config = dict(
    crop_scale_min=1,
    norm_position='pre',
    fused_qkv=False,
    parallel_block=False,
    inner_norm=False,
    patch_size=[4, 4],
    layers=16,
    mixing='cutmix',
    beta2=0.999,
)
Rows from block 2 of a small image classifier, named by matrix and row number. Rows with one number belong to one neuron. Each number is 500 + 25 x the weight over its row's rms, rounded and kept within 0 to 999. All counts start at 0. Numbers have three digits each. After the name is the row's rms in percent of the matrix's.
Before each neuron's rows are labels from the 100 images, of 14848, where the neuron reaches its highest value: "patch colour" is the nearest of a few named colours to the mean colour under the peak. Only what is clearly more common there than usual is listed. The data: photos of plants, animals and fungi (iNaturalist). In brackets: how many of the 100, against the usual share in percent.
# fc1: MLP up (model.blocks.2.mlp.fc1.weight, 256x128), inputs 43-85
# fc2: MLP down (model.blocks.2.mlp.fc2.weight, 128x256, transposed), outputs 43-85

patch colour: yellow (57 vs 0.8); orange (41 vs 0.5)
fc1.13 094:522480473526485480514488522478526487457507485533533549537434501563511497498532493522504484475513480485471497531521513490450471461
fc2.13 112:542485525511527476496509499523447488496492503501462491527511523461471480541486535485540517477480471579479495468519488500527522497

patch colour: grey (81 vs 50)
fc1.152 112:516513479531541535487494540521584487506509521509501487511538495511509491538502465519506513508483510499532484508481498491518516515
fc2.152 099:479535474476461514528517502468511529467514556481529540493509513443503514510514503510454493467506490508483506444459491499521503505

patch colour: grey (75 vs 50)
fc1.7 093:480472511494486512475521509497509528528539517476465515526431504535493491468511490471500505493470520464459489530546483483540474492
fc2.7 091:511495475488533510500501464503494540462451477525505477537555478487524490499480480491501485520506506518456557500463466490465499506

patch colour: grey (78 vs 50)
fc1.114 092:468496483488499484501478504496521458513496474490469493508495481475504497501498507547505507469451497554524476512553531563537485486
fc2.114 088:509524530556490446480540522550478533528464438489512485502508493551463499502497510464452476477502471498493528516496450504477495521

patch colour: brown (50 vs 24.3)
fc1.140 102:530415524521520507450482513492475503543470518495539513469529522522487530503518504492456522481481517484491484524540536467492483509
fc2.140 096:480572511511478531489508477558487531484515510547479487540461474489537511493507510495542506506519488542532440513464493553490510507

patch colour: pink (31 vs 10.2)
fc1.94 092:517500490494513551522459487498531495500494464491501468526470485507514476474495445447530510502527500491540502512458480505519489501
fc2.94 094:489498473527457512494533528475461440534537581490503502501547512481530509524483505526447511531480518534516476468510494474519539488

patch colour: pink (32 vs 10.2)
fc1.139 091:522549529540496479491496482510477471493526444485519491542466529524502509460544517481476507477481510491513482530485517485512481505
fc2.139 095:501472460483490516519488524517530501504523519473476505474502440512551503490501507484522492484520513548522496478494509504532466482

patch colour: brown (49 vs 24.3)
fc1.102 097:505502493468536511493471541497515500503495472467483546484445496491540488473500485463499504504495487516497455495488468527515522563
fc2.102 102:535554521480488471531455482477510495471520535489503511470490478512492514522458479497508513515515512497470497484473524491510518460

patch colour: pink (44 vs 10.2)
fc1.103 091:473494516532492481509539500532494494553492510490562488486480456486502472510486485469502527498502530468559493501544489501521561461
fc2.103 105:521511527487494502469459508476528470507483511481508484529539518521501510494500499530482511516569473484502498481476503510490453475

patch colour: brown (63 vs 24.3)
fc1.148 087:503514530505523475463481549480493504490526491521474507518524556549538480565472479507511460494519514511476477467519520459480522513
fc2.148 116:490462488513476497495548464485521462476509519502523463503515451500519485505497485493543489522504520466475527545460520505493459507

patch colour: pink (33 vs 10.2)
fc1.97 089:496470482491473499501512482545518496518494515536531510517492500502508498455482532513494482509492540498482503502497472469462483476
fc2.97 078:528477441485516479497566517536517503499442509539494501478475476551501472485543498463470533484491507516440492489488490527509488475

patch colour: white (76 vs 5.7)
fc1.106 075:511519543484452485497510473503463469476522554467486492513546506505477562515504500487496486513492532476484527487513460513505438525
fc2.106 095:534503503527497508500502470495512539490475467516495482490525482497496516545547520506500501464468443568492503502489524508480471486

patch colour: green (38 vs 2.1)
fc1.174 087:487551499529498495473543483517496461541500499476480519509531467534538529498499520521504497511496507483476489510456512489491454495
fc2.174 099:530474517519482473515523544498520500515472470518509497457476489466518478468483465463486490501512505554483528494507517511520493542

patch colour: brown (59 vs 24.3)
fc1.47 106:509476515521478523547470486498500488488463507458522513492499513513521482485514464514489473525524517483471484525459530458537490519
fc2.47 091:534559462523528514539526512469522512510503551482540474499536490491497463471506515512517529522479496461477477497523474480477487529

patch colour: brown (57 vs 24.3)
fc1.60 095:510493522514481489457488484511505482478515456537546522482512511524540499548532517479513492557505537519497503505492461480528484495
fc2.60 106:529478461507495511492531497508464498497528517491521459473490523480486498538524464521492518512492479481475474477487545470469467496

patch colour: yellow (58 vs 0.8); orange (33 vs 0.5)
fc1.130 083:503471478545491509487494494460549532522481505522513528467478506533530481495490503545495495488528506479522480481474495441512459489
fc2.130 101:486542508472508474519487483526449444490500506497491496518469475466503513492517483499502473490442483468524487536470493518491507515

patch colour: pink (62 vs 10.2)
fc1.187 078:504517509546508485499504493518553464521492490513571469522519493513501552517515509496503538501495510516515521510484517514478537531
fc2.187 100:479476525489465494452493505461516503501481499484559497528500498524521468508516490484523527524518512431522496467536516502484453519

patch colour: pink (28 vs 10.2)
fc1.112 093:477461503507485479487454477496488521512510533466481551499528476489537523511532517450513490534512500490501526540505486458522516527
fc2.112 105:526477467522470494467510476498534463460533515503495498540512516504485468513462538491507490511475527530453500529505502444487519498

patch colour: pink (60 vs 10.2); purple (28 vs 0.1)
fc1.229 083:468521492470479491472483494493539517548511468514512524495515525511493482474544495498509546498498533456519483561512463519526481506
fc2.229 104:493485491515490473509515502499497479453489524516501531515551510456516511515476501503458486497505499478478523456509510516498513483

patch colour: cyan (69 vs 2.5)
fc1.116 111:500478477515525508538482495523488447474503511505471499502500527462517516501472519475488488493473445524504496492531538495558535506
fc2.116 139:490483522528510528484519463494553524494483466474520498501499524519515464477484523507521511490506530472509497503529480483491504568

patch colour: pink (32 vs 10.2); white (28 vs 5.7)
fc1.111 090:487496529479511510474523533547517518466432476491558556510449538468452494530489525486520525520465510426522484492538514498489499474
fc2.111 102:504477533499510416500486526436500473559553532523432476514501494532529515491498504552464513492518532498486485476475505522534489520

patch colour: brown (59 vs 24.3)
fc1.86 099:515499503510484521477465469515471480458486510561513521501515473489539465538492483481494477538518494489459450470479504479467501464
fc2.86 101:506474527522520497533502494460481546478489504450498468509507505515513467488477532494499477470466501511514497507488506469504479502

patch colour: brown (54 vs 24.3)
fc1.197 090:503455535493508546566490521501490473496536495478474521534506512471516486470514527513516504505509502533462503491459516503516481498
fc2.197 094:497549455492505485467481498498516498485463528493522515499492524524500448507523529539500508450505520467499498510477465482510521527

patch colour: cyan (53 vs 2.5)
fc1.202 091:493504489516482541523550506489469445498494459457499484531482552503513517476519486550524471498480485484515488459513495495540502513
fc2.202 097:526472513489485538484488481495496517523493451535471516495523505503446491500521549494511497543520482468471525525473528509518499484

patch colour: white (38 vs 5.7); pink (32 vs 10.2)
fc1.122 090:493502518495498527483527467525480508503479476483574502499546516521532492517483519497493536491533478467502466503508530504470527432
fc2.122 100:486523479533507472483487506468522479516524540477500513506510523481493487505511503501525487484460511534497498456478495441495490496

patch colour: yellow (27 vs 0.8)
fc1.113 092:479465454511535471480481505524492489512469516513595458493503475496529481514516473468488492497542498534555488510510468451493505409
fc2.113 103:475507511504532507499497479471465493502492469511433467500523479535466529457430453526458481490459458484524526454507478522494495491

patch colour: pink (33 vs 10.2)
fc1.72 096:444532469526473502503466473500481503501510522542548496498559471483507406494489493491493506527484527507531525481515522516507467463
fc2.72 088:492472498517481509529530459510554497498473542487504490457502526501505448510481490502497470515506473506492488495480533516553464499

patch colour: brown (58 vs 24.3)
fc1.195 101:507496532533510530494486512498494519498449494458472526523520486502476507480477531517534483519515528520479510502452512516531481524
fc2.195 089:532523490478484476516472497482503469496511493517488496480485550534523524499502474504465503500502454496523486539476494497493482511

patch colour: pink (28 vs 10.2)
fc1.57 085:491526506519509487515520482484538498514543490486553528510508539509486535487501502472544503531483491540502503490503484489546458505
fc2.57 092:518482500515495469546488518506499469504510543520502526491491483492489474519508499549505497483489524468477492529482492497465489490

patch colour: yellow (76 vs 0.8)
fc1.110 094:467450477493445494482515467534506491512503483445506512486486462531497475525504473547489489460488530490521523493508469483510506452
fc2.110 095:474535524503492542513471449502459498455487534560516485514532479488508492470492476475471539535515482512486448514527536492521510499

patch colour: grey (76 vs 50)
fc1.166 120:504486519450531527508458452543525471538457508497501528551521417475500482514487506520539513518467508561531509514507515489525507477
fc2.166 112:455496503515500509486495504507494539461504477509497500481488539505493500566493479532515492453555484533519500487466483473497483449

patch colour: cyan (40 vs 2.5)
fc1.53 093:535460507483502512453469479511516502480491505533514509490504478509496544513501482461525516492470472526522484511524493498462494528
fc2.53 093:464482500516533539481536491496547477497463548494505503488474493497478463548522512531485464521500518474464510528524512479501510481

patch colour: yellow (55 vs 0.8)
fc1.185 090:545537513546491462482496475499519485527510534522532513532497505531508580567473509522539492478513526499478506481509498520494543511
fc2.185 106:459502483528492526512509538515482481501491509482522468530553468512497532511495484504438486512514464562502467536510513516512479546

patch colour: grey (79 vs 50)
fc1.208 099:485489514455529471472517475516490483498504485551546489502471512511516504512521533491520485507520466539535470495492502548492484468
fc2.208 084:462525503503482536521497522504536460490519518494501521499528507519524496525493465475504530534482522501528486492528479516479456523

patch colour: grey (76 vs 50)
fc1.227 081:542493476523512514487497488495523487540528493476514481575471475519480479495508496473516493510464488496526457537498508489505438459
fc2.227 080:497509495463500495501520484501513529483488501510507487464504495468535512446521505521475463525503513493487547532509432515477479501

patch colour: green (47 vs 2.1)
fc1.176 094:514478474509498489487496482500483453494483488467518523550478484527538516481511484479476456498487473526485467508510526461469511497
fc2.176 107:483495484476491522515514495500491516449526477520447527514551474473483496505523491530515502504516540462515486536527511486541485482

patch colour: white (31 vs 5.7); cyan (30 vs 2.5)
fc1.138 087:481525472455519488510483503479511465515546529463513495537454501536506514486424495472453517530513534478512491504486498496478484493
fc2.138 099:516519520484536522520528536503548494513494537469444509536501487485528510485487499507494506530587468543527537518464508517491505502

patch colour: grey (78 vs 50)
fc1.81 111:490494531537500503472535502493493505470541444500536547510510496518522523522488479505504507530501482488499456467477459507517472453
fc2.81 104:478499524501528500507512529493489505540470494516539575515483517461478472489483505501490487527494499500517501509516556507488536554

patch colour: brown (54 vs 24.3)
fc1.12 099:543467507529498498500517525510502535502460525471520519501516504544512497513486514477487495479472461521501479476537527452535494534
fc2.12 093:505455496480531497454467510479489481479510506493484495552488527504571545478498494507516525526484542545480518491507545518493501478

patch colour: pink (35 vs 10.2)
fc1.247 101:470512484483542537521513510452503467517518493506479508528497470508475499464495499510547509472553547498498448512516495526477501503
fc2.247 114:536485522500485473456501524552491516487480492501510499496486545499456527466473504510482524515496479486454511511452519497542504505

patch colour: white (52 vs 5.7); pink (27 vs 10.2)
fc1.198 084:480512525481525517514505515547483446502574519513515530501513496542508456544462520497492501515526495510518476509519514479498488508
fc2.198 096:493469488485469509476461468496528502480456504498504538492454518514515524504496479482472482515532468507524482531542520479501525513

patch colour: yellow (26 vs 0.8)
fc1.26 083:477540527469491516483539506515501469523499481493530526499475491498517556503521501528500558521481449459479495493456528490519503524
fc2.26 087:499451471490514518543499515486528544524512502505487472477515541506513484494453506520525519498531455462490508492456526477478493509

patch colour: grey (76 vs 50)
fc1.196 122:560505537505530498461501465470454456481490475504513478484540476521471505512502466492532521475497519458493515510502474512502488501
fc2.196 115:466492506498466506528477531490516484504516505482505545479484505467524460458504541484480485534461474534520516487494475508480522494

patch colour: brown (52 vs 24.3)
fc1.253 111:515514474530504509500481465562473537513529496499531475499471519495542466492494459494527501544508484482452440486499485505502516493
fc2.253 094:497502486510480473498513549456492486509525471531451505495491515519498518480503521470469557546465574536478534501482524524508501532

patch colour: pink (29 vs 10.2)
fc1.177 083:484467530541536535539512497467501508535508462496567490509500466507525465504492484488524489461475493475514527529476515523523492482
fc2.177 086:487533498510478470481527524488528509503486500499510434471492520515507486511506521516512558541508527477513502506514492495498474532

patch colour: cyan (60 vs 2.5)
fc1.80 094:489467512542485511498481527501511454497499512465480541530502539461511535485503521487482512473503501502527502488525491489493493481
fc2.80 100:488479521468509508476487481498513518521486473527486497518541515498473469478486532537490481512521520485512512478526506521480517555

patch colour: pink (42 vs 10.2)
fc1.207 086:524515448507494493535459518517539431525530505536518526480524493513462529455499536517502469519523490501484506478515453471519501517
fc2.207 110:456516520520518524520521504515475474493441480500496503468465491505517490541513491489488495507463495502472490523489501534463525507