config.yaml
arch: "vit"
model: "image classifier"
dataset: "photos of plants, animals and fungi (iNaturalist)"
train_examples: 155796
image_size: 32
crop_scale_min: 1
horizontal_flip: true
rotation_deg: 10
color_jitter: 0.2
targets: ["class"]
num_classes: 15
norm: "rmsnorm"
norm_position: "pre"
activation: "gelu"
mlp_ratio: 2
head_dim: 48
fused_qkv: false
bias: "all"
qk_norm: false
layer_scale_init: 0.01
parallel_block: false
inner_norm: false
drop_path: 0.1
patch_size: [4, 4]
conv_stem: false
layers: 16
width: 128
positions: "relative_bias"
pooling: "class_token"
mixing: "cutmix"
label_smoothing: 0.1
loss: "cross_entropy"
init: "torch_default"
residual_init: "zero_last"
optimizer: "soap"
beta2: 0.999
lr: 0.0032
beta1: 0.9
shampoo_beta: 0.999
eps: 1e-08
precondition_frequency: 50
max_precond_dim: 1536
one_sided: false
adamw_lr_other_params: 0.00073
grad_clip: 1.0
steps: 20800
batch_size: 384
epochs: 51.3
lr_schedule: "cosine"
final_lr_fraction: 0
warmup_steps: 1040
weight_decay: 0.09
adamw_weight_decay_other_params: 0.01
Rows from block 8 of a small image classifier, named by matrix and row number. Rows with one number belong to one neuron. Each number is 128 + 24 x the weight over its row's rms, rounded and kept within 0 to 255. All counts start at 0. Numbers have three digits each.
After each neuron's rows are labels from the 100 images, of 14848, where the neuron reaches its highest value: "top examples" is what is common among them. Only what is clearly more common there than usual is listed. The data: photos of plants, animals and fungi (iNaturalist).
# fc1: MLP up (model.blocks.8.mlp.fc1.weight, 256x128), inputs 0-127
# fc2: MLP down (model.blocks.8.mlp.fc2.weight, 128x256, transposed), outputs 0-127

fc1.103:123153178099138116117127099117127113137092151130116144121147155133108144128140167144104153105148098125083193154128143142074088122130145104146171140134096131151120162115136099147126177119122121166083140115107145129158124147166123116111134121119128092099074120122146093165173099141131167138136144083177111155093089135111110120119179121161125130122135130152133128114132113129124170154124
fc2.103:124110157084169135106159129094093110131123120162139115101090143166142096155139106116149137081156143148097158126114172104184133112145153134128127112103122174106134116135178148117061158153138118130127097116151127135083142128151123133111130146140140105123152140100114087124120094101116168161104126173140129086149146125093110137097142115097133171102139108128107150129096115151163113130134
top examples: phylum Arthropoda; class Insecta

fc1.144:127143119105158129126124140125122159113119150125115115158074102132133097151112094126130133179143136131139113156174183095108126090094146125127159153119172098084140145152113176175170142104081193139161168130107152092110141137153139102162155098129147106108122114100141112155141149121135161165115102154140114158134127129122162089143105134107138136129160133133126114130116117154110104111153
fc2.144:134146185131091109177112101111150162113093123157114095172091133124146153133136094149112135187167134169088144115141126151121114177116105101114134152135116101175131134145138119169163141144158119104121155098130108117137112115160137159138105140090106125145140114088128154121131151132128144093130126128145129125111132117131105111139170173111103153136099162125094127157113179167114140158160
top examples: phylum Arthropoda; class Insecta

fc1.162:122112129136108106184138131157104137132154110143122133161111115147119104161104164203118125126102120122112152121102169170129104163128169154119111126123153057123154155138085146141130153137126115123114140163054130170093132170124122157155094138132154108146111086118098100126125165149115117153133110109122130165112107136115112099128132120077113108123128111107141109141132156136120087124111
fc2.162:129103120111122148089110110100116130088171127114107134148180101103100140141131125101142126147109136151103174130147115101123125111139163115131137111108099136136095130141176097111122102089119091167131091146138142203115164128130107149151141105155135132135140121087132173134136152135111079180119145110161149132140113163146136127097110148099140128135093123077118122112135185095156094127122
top examples: order Passeriformes

fc1.28:111105120125104087102128084137156144150096104122118101135115131160167129129125165140107137116145119096130136158144125124125150107114104080133124121126117111106127152150105136050145111122128124095132127133099152162128114162179130129148149136144134101121158151144107159100159184126139110167131134157177099131124120154139081115138127121130099149132134152131170084150137077115092171086087
fc2.28:103150074102131110183095128134152120097157132160123163124128161182088127173084108159118143133103138148139117080108120115106127100173141173130110130130099163103151105147181117126117122125115131144137132171145143116188108113120112130134141135118107137134135139129139138111114117083103155112144126091119110117083114099121153163098116093163143085131102128131134092100160134138115128132094
top examples: class Aves

fc1.74:112151148112137150129162164126133169143152176142141073110087099113099137155145118131123156138119114122120105150119108104139145149118127186126155128098129141107130133136090113111121171128109065150126108101111091157135150143126168165114139087125143075092112153162109113135106127111084150092135121091135174139110141109125125132153132121150096131079116132112095113125134092162092136106099
fc2.74:095064126144087143143137117121169137113159163127093109123131129111101148136107154046125137152101120113103103119123143133156098148116079096118097083124108097124131120127135158126109093096141127141139130105124116142141117096168074144105138120137090119124147107098155174125167141153106131085153091128094128145159123134131107100132109105154131085108131141124133114134120144165124082138154
top examples: phylum Arthropoda; class Insecta; order Lepidoptera

fc1.188:166151071129152122126145127118112169154115133144092173115081153119135115109117115133148100115117157099128119143145125149122139132092095114110129104123098127120134130123113137131129089091200064136160115130107104128129091097163101129110124134108169146141158086120133097125162134130154143140114113130109099151137132152128138127137160118155089114181110159132110118064161166143125127109083
fc2.188:141103149142117095114174151129151088176134111152124113131119104157178119112161131130150147164128138118166133125083159090133101118188137102135140118080148118159126141097144109140097123112131165113119153146140108112134113137124156151103117117151106151130158109145162070123088121132151138148124108091095066134132097122178105116099097144136104139105129166140170132118131147123125099157145
top examples: class Aves

fc1.25:125158129155098118121109109149129129111132113154143095110099120086100090105168104164129121110140143124085147112120143126129205134125181130132178140133114104118149124146161124124085104111078103158133134135106156173104104129137135133087124132129125119135148117141112103140106145091145096146124131108089131094099084157112124091127139117146152118181123122094140179107105148116079144132099
fc2.25:156122155112119128112125112086141080121128150171146166173122107128147127117108119136125125130152088092066109106134125121127107138167139096146119167088154130127100170130080159152152166164156134123148133143120141124174128169117085136125123157130115152148125138144111140116092160195132153124182096144108107129123132165130150117088087120108091132107124135130159141148164113145124138137135
top examples: phylum Arthropoda; class Insecta; order Lepidoptera

fc1.128:109132144135146151123104125100156126106106128169116100163103123094138111116121142153164153143132174158131116150113138131112083099126138123135145147118100113140099137146125139157124155129127069151082147114142136135077100112102157069136075090090126159140110086126142126129168111130141107186122119145131132165145111129098140144125060109104122087151158156141102160138143103141097130132136
fc2.128:083116116124124132105129096149136118110109131145121120149131144145113165172176129114107136093115095121094144078137136146130165106142186171128147159138144127145114138118105157095164172105120134132111126163105136137069136120137111138105124129138121153143128148112165138148127115134109127129079126147174178074116103114124122142119160155188085130109118118119130101074106142109174117138107
top examples: class Aves; order Passeriformes

fc1.197:139087139136137112106107074079135172130099100136124115098109154109129158105125098191178147159112111078090147166152108090130165130151123106136156140138095168128144111132126129135131143135126126103132154114125141148080092134135116097109126175130158144086106147137152112119118133150119087112148156102129139128115114115118141175095092149126123114135104082145124163172133122111106125147100
fc2.197:098100137126129139130123168146143120083082134086112120154115117149129110136101126122107108143101126155152084121179140137121120123104139162117103093107115110102144149154120138097112119143104110108144099136061141161113111138110162110092112085099118116149101158162159120135119156080080083128107093104153129120144146145098124132138154165124121142109129126124128181126132172161121097075113
top examples: phylum Arthropoda; class Insecta; order Lepidoptera

fc1.241:164133128134098150127087103098148173117111146152119119117140124150145139147125146105113117093117075107112141163134168120131095160115152153130122147095155156159160122166088102147119138123156147152134109152116139140173149153122152139144098139128146124138108088118113133120150086114160124116166168093112156101120125122185148149119176125111115105108097133120176135127137116069149086154087
fc2.241:108130178131107113137181148132117111167131139099136136150129098136137097133091145113114156140134083089107147088172103109126142109101105109137115094143137144165095097118136130158099120137195147166158091142149115137121147148156164146109177108092137121138115120125133159097112121140104078104118176117130090126173127089121098129143167122139110124122116134105139156128114112141131157110171
top examples: phylum Arthropoda; class Insecta

fc1.159:114108120152122151119129078110181129127083141152112133120120137112110099136115151101132151092122135125131139140140143141111139129129075155105183126087100152135118126152163157132100107142149115131118118150096129092126115109125107165109142096116143136144148145125107137124122160137118075108174119111225126137162105109103130133124117133120125130151128148139057158147165093106113098087108
fc2.159:110186127107141147107118114129167120138147127155121143071149128147099156103142146108148175141103132137133089115169114099160123135131138106146174134100122096154154150118119172087112131147100143082114078128126124134112127141144145145127121101124137144139116145114143120138137190109122124167082105126139134087107142126136108157119167179166155114148110139129174083151087117145131138087142
top examples: class Aves; phylum Chordata; order Passeriformes

fc1.112:134161120137142118158120114104098124145131138113185169143156130116142107125129111131138149110123105122129118140130107140111142104106151072145119160136145123091172128096159073159098093145110142152115111133087132099130134064120104093149102098087147101125151140135109120097134140141126131131179152158164159109147139154155139159152157101084115146097148168114130105128106086121142075111130
fc2.112:139117100091105156151124120113135157146096121134113115134185191144105085126154121119133107141127161128153141125098108126185109108144097117124090126145119154176067117116111124121106146133098117128122142131172144132104110101132152153121155111138166122131128170186125148097142117100131160098108139091136117121100148164104119105143160132177181182096130131140109128133108131142140113125120
top examples: class Insecta; phylum Arthropoda; order Lepidoptera

fc1.212:141089149113177101142161114111130088136130106107117114141114166151111094191137156131146161145144096081135103157151096094117119145122120126121137095128120111095115119089153128122113112127128130123127136143135130119164134113103082099069100107104117121186130139084154103149118119128091077128139105128097125177086118149113173100129124144127126118118141106157142142137114126182148164107118
fc2.212:142139099111109103125166111108142103125135140134114147158140129125150120117102155154114118132114143142129166073146106134103099133101153125132133185117119144085172198089079122116159112120162108121133088131120116160105149113145135125153165155119117135136105146160151094135166133141154145158140143143113112139064133119130146136114130116117155107142181097128123103139145198122136174096116
top examples: phylum Chordata; class Aves

fc1.15:098111134163143153109139135171123122065101136120093104109156141110156128052141153115181143126158126118166168164135139126089131154119090111162166123076169151133145133126148129089134076117120137116129146110126196171171151135132128141155130120117107134140116122101117105117111150147094148136122105120119150110114119146145111115140137147150138161100136148155098093124118152105130146137117
fc2.15:066100161062120086125141115099126139114151135102142126129095101135111128116135132108114121153154108136159101102119176132135094131150132175170109131134131160145107142134152147167132120115102068146127145114160115132119152128100141150162119123117124108153107151111117115135156145192112141110111152134110142141121169119055129130126168085124121104093151117135110146111113121091150109128085
top examples: phylum Tracheophyta; kingdom Plantae

fc1.200:124164137117120161112121136109102097129136105141076105127092102074129074143163126120103142134143109086190097145120107096118146138088103129124134089174129150151134135155116158096090142149131129109123144115138135152140089117135148125104157090116130131112126148118122106060095096119132162115090146127108160124163117131156125143142153141105138143153088140163097149142104104105110107120169
fc2.200:147118105157116160128106159161096168113180174188145119155121144143124145148134142113106101138094139123141104171111116147115134128098135118130128145146113100088136103128112104109154140074135111145093126095145143134104118137089130102171131165113103125098104141108145107123139111149116157181139077130115168136121124122132085153092092118141156122100125099151121116137082155165105165128103
top examples: phylum Arthropoda; class Insecta; order Lepidoptera

fc1.52:164110121095132150110117159119156113162061107130113162117137099117139092182086124172104105128105195088120148140093132110110106115118131139141111124077131104155152094138118165118187140114127140167127116127123120129123124138157080118123125091143096097116145092159146115105151117111149161173117109153165136110137138157145117126159117144113145114131114106113149106101154131162116150145121
fc2.52:120130163097133092154102099157123136130147151119090106140133173123178108151118114120136115089101154099141133139132163129146109155154162081116131174117107113125091124105071183098138138140142149145120093106134133132101143114129128124107105145134125109127111136156115133127130122112154154125072099168160119106181122091104153113107151137122113113104112137138120139075138074146193132134135
top examples: phylum Arthropoda; class Insecta; order Lepidoptera

fc1.76:119146114131167178108114111143122114138141132127115135137109128109113127104142171110105149134123158144142139082097100117117099084137160122102123132136119145105132154129149118139118160146090130139151086162132130138155113181127093111123162175116133135140113094149074146132132116123133107159170138130148183116142151184153142147133140158153122107079161204146110124107133077146143141161117
fc2.76:131114145119075076111122138111114122128119137096140088128137179114127159121091129108132140166109153144126108113159128166134139123103136124125145115104139135119097122184123139082084123105147118127124165115120136132137121125122139131156148181117105120158132102146152089206147142140094123151130100115166096142088143082123158132157124101143110151136102126144140097110122128133110140044139
top examples: phylum Chordata; class Aves; order Anseriformes; family: Anatidae

fc1.142:115145143160167143129144155109125128109135161116144135128126142166120112067161085161098104165154124093124102111121116110143130149134105097149145142132119113115113112136102175142143142117067153116111112155122138150135149131134141147128127129090143073094122143138143109140128114104119108113135097170053110127182085080150147142134102138126075117134116084093107134158118140141115122149096
fc2.142:147142120166159110092131101091127112142122132123149153092161171100126141109102120096155163103172123101133147126147107159115102124103079046134161108122110116136131170154108152151171151150082134166138114094130122133153145161112157102159150142104149146123115128146149147109121131125133102121123107154121109136145111146144114112169127116119148100152151121114148109134164072125118141173167
top examples: phylum Arthropoda; class Insecta

fc1.137:141124075164114106126142158143098158146158105164127137113115157170126105097141131106150117130118155131093124163137143105154112111114138180133116123112118114112144144104152140148143147127146118149109088115094141156152158173118100156161079111122079141121094108145123139144139098139102145126131107139142143150133142128084126150139130126102098096143151130223111104172126156118129175161131
fc2.137:124116090130145136143096103137106136182134111168115141117125151114108095107113132113119147078166143098158133105102112125141107148151143135086101147077161140144152100114132104134124128109111121122117175112130112134130131170137063124103124103131135145103066122151121111136098133127092149134178133111146133135142152126170082113139102124150100169135075094109126111115075096139122168132145
top examples: class Aves; order Anseriformes; family: Anatidae

fc1.234:128126141116107169115109158096123144108104132102126136099132127116158096160111143123146195123144110155155138157110125103129156088116160112092123100131084132107161118134149126114137153119137152117143121125074174125151112116109123150136142152117111114135071107119121174122097173090084109130120121168131118161158117124156111145091129085120104129126156128119154110122093138175084090147080
fc2.234:145159092078144105103127138092118128127130127109144126142144144148131139131193115118138138147140082135147112080138092116157147126149134116125160118059148135095118072114113110108141139132090097093128142151125106081152165084088167130142120115124124128102128156074137093106140133153104128130171082130133164128134098158095120184102142150130092147108141122145126132111137119136142127133126
top examples: phylum Arthropoda; class Insecta; order Lepidoptera

fc1.126:146132108142171129108131128132186130156138106147081108127110138116140102114102097143084137167093121145091114137104104124100152117140118166135102135110128114119164173116120118152058114135131169150122108093113123090144085118108168114156118128161121119109110128094131157127108157130093161135138103096174118108075159163148099101161130146111130136152125135129106152151167168112111136120112
fc2.126:102118129116121181133106137119141153086110133154113134154082172141150130150107111113155118070156139159116108093103133149087173134088098130145148094158146114120094108102115118117140107124161168107128124111124137118123126107156119130103122128140189136153114085122160146156117128169108105109101145151114141145142128100097153126078119065125154092136142127126131109134152085176145138141129
top examples: class Aves; phylum Chordata

fc1.244:150127146173153165164129093140122102104118149147158112162136137132057140132119112148129145104142151083083134144144118084141111153085111122126122139138119093105074090095116175157153129140143160120109101099131146105086120138116086127092108133130138086127148134123140122212157128120167121123179104132136160126121128128153113157119129118137162118146135155089138123119137126108122120128124
fc2.244:111179154132153133161128144177136135125094158129128134131114081141108133144106145153049148098137126102134106130098159113174119126122130110146119105109080121184111119146141134098103133105123100113139160132122138133105157108112105115143123125135138109124123136116153099107121124136116084111132121103150205151183133182138130143078090097119144133103169107112121135134127084147131135145109
top examples: class Insecta; phylum Arthropoda; order Lepidoptera; order: Hymenoptera

fc1.89:131106132144132131090158082106100117189151126117147130139116104069101132105116129138123149122148122142117133122104140130094159151115158081125120146107163101122102109121110134141128121116100127175145149138106097115123109158159089140129130140155160140128077179088071189070091109161118121104095097146124145128154144112132117127097159139129156093127109149118131087123106120117141115117119
fc2.89:103105127073126105114086148149123151115123144111140115134144125091124185147112128158101178182098128117125151144140177136078122150119109117156123160142130099101188145152116104186144135132120126155113047107116113165166130105155115126114145122158164118131111100117136091110109140119136131104114126103136134107138160116099100146158116144119151151139135114105123124109138111123159137133173
top examples: order Passeriformes

fc1.96:133146095102141133186154132121132092184089093143160161122144144165124108137149129091130079123103130120112153129152136135155134122100127084097134157095155154124142144108129106134113150188112101101120104108060131099152149156135096168138151116093105109136117099145131152136141138099105147126154106129117124154140109111162161113135149103191112136167120125132107136113105142126138099104104
fc2.96:140133163168116135142116149162150113093127123069116103112169131103148128060148110150114140146130124126164121164111153179147129123129102192141137158158130143123187113115118136125096084105174096141162111149138129104133136172108125159142111118110112125105129080123132140122120138113136104102110116138133114145154137173117162154122127174152153094128132139109154148120105118103115182135116
top examples: phylum Chordata; class Aves

fc1.217:161114131103160125169098146118117134087116113132124106129145171156103097099181134129127149164136179132122157089148140091119115153118117149139126153106113162116117104137117134075091127160102105148088100180157142119147104097107076140188154155167112100139146141086113162106142153159126109132124160137115134115110126091117134146119147116141106091112114146097103156144125112135117130103118
fc2.217:120111103183135129132190137188108137169102137127102109156155091124127125144113131121152145126124139137129119150145128142132119121128133112125102124141143157120111131134113084138071109138132125161127178085098141141106089148096144076102159103127158146113125164169137150175132134169180112110114157165126117136113129131134095150124144148143163109161155148104144135137087108130089110175121
top examples: phylum Chordata; class Aves; order Passeriformes

fc1.247:117172127097147138121105097117135183151105140122129112071146103069124137133110128104127159071158129083163133146119081102140178132141137136077135105110129142118120181132096127110160102122138131143110146138126116123129140149108140114143108130110114129130123100158146116104155135154111141121117092109112114140154128159122139145093110141157112157184129153125089105168124087182095132122160
fc2.247:149112179158124117098140161103125139130131129167119151112096135113113142115116152134124101135135155104110122102103126128159135068168131143141157109137123129101159108135103119149136114129088090132136136164138161111105140117161078146132145146128143121119134135112123085136139136065135112092146096132188150118095127088151128098174118146086117107083116097155120115069098129127097155126083
top examples: class Insecta; phylum Arthropoda; order Lepidoptera

fc1.136:141112117161166112127106156059109118158133138136099135109120164122155117133189129146119149125119108106120121154121111166126174141128081117144137144098137136133116115120123158176132152126173075143141103156094112093126161148149124135149122141115105115145103140155102192140111151149149101172104110150142138113174111118145130161080097115101140136104123119116136182129129092148127128093128
fc2.136:143125137171144091127153114131132113121159147105112132151095147110138109083124141152136134134106133117144171154132174123095152131155142117145141138135177113078094127127150113108111125110124138186144109144102086156114094117129127159127129104080159081153108119114114207099117093122128102170127129130141111083170108130147140150133155110132095083071131115137143141137147103130136122114110
top examples: class Insecta; phylum Arthropoda; order Lepidoptera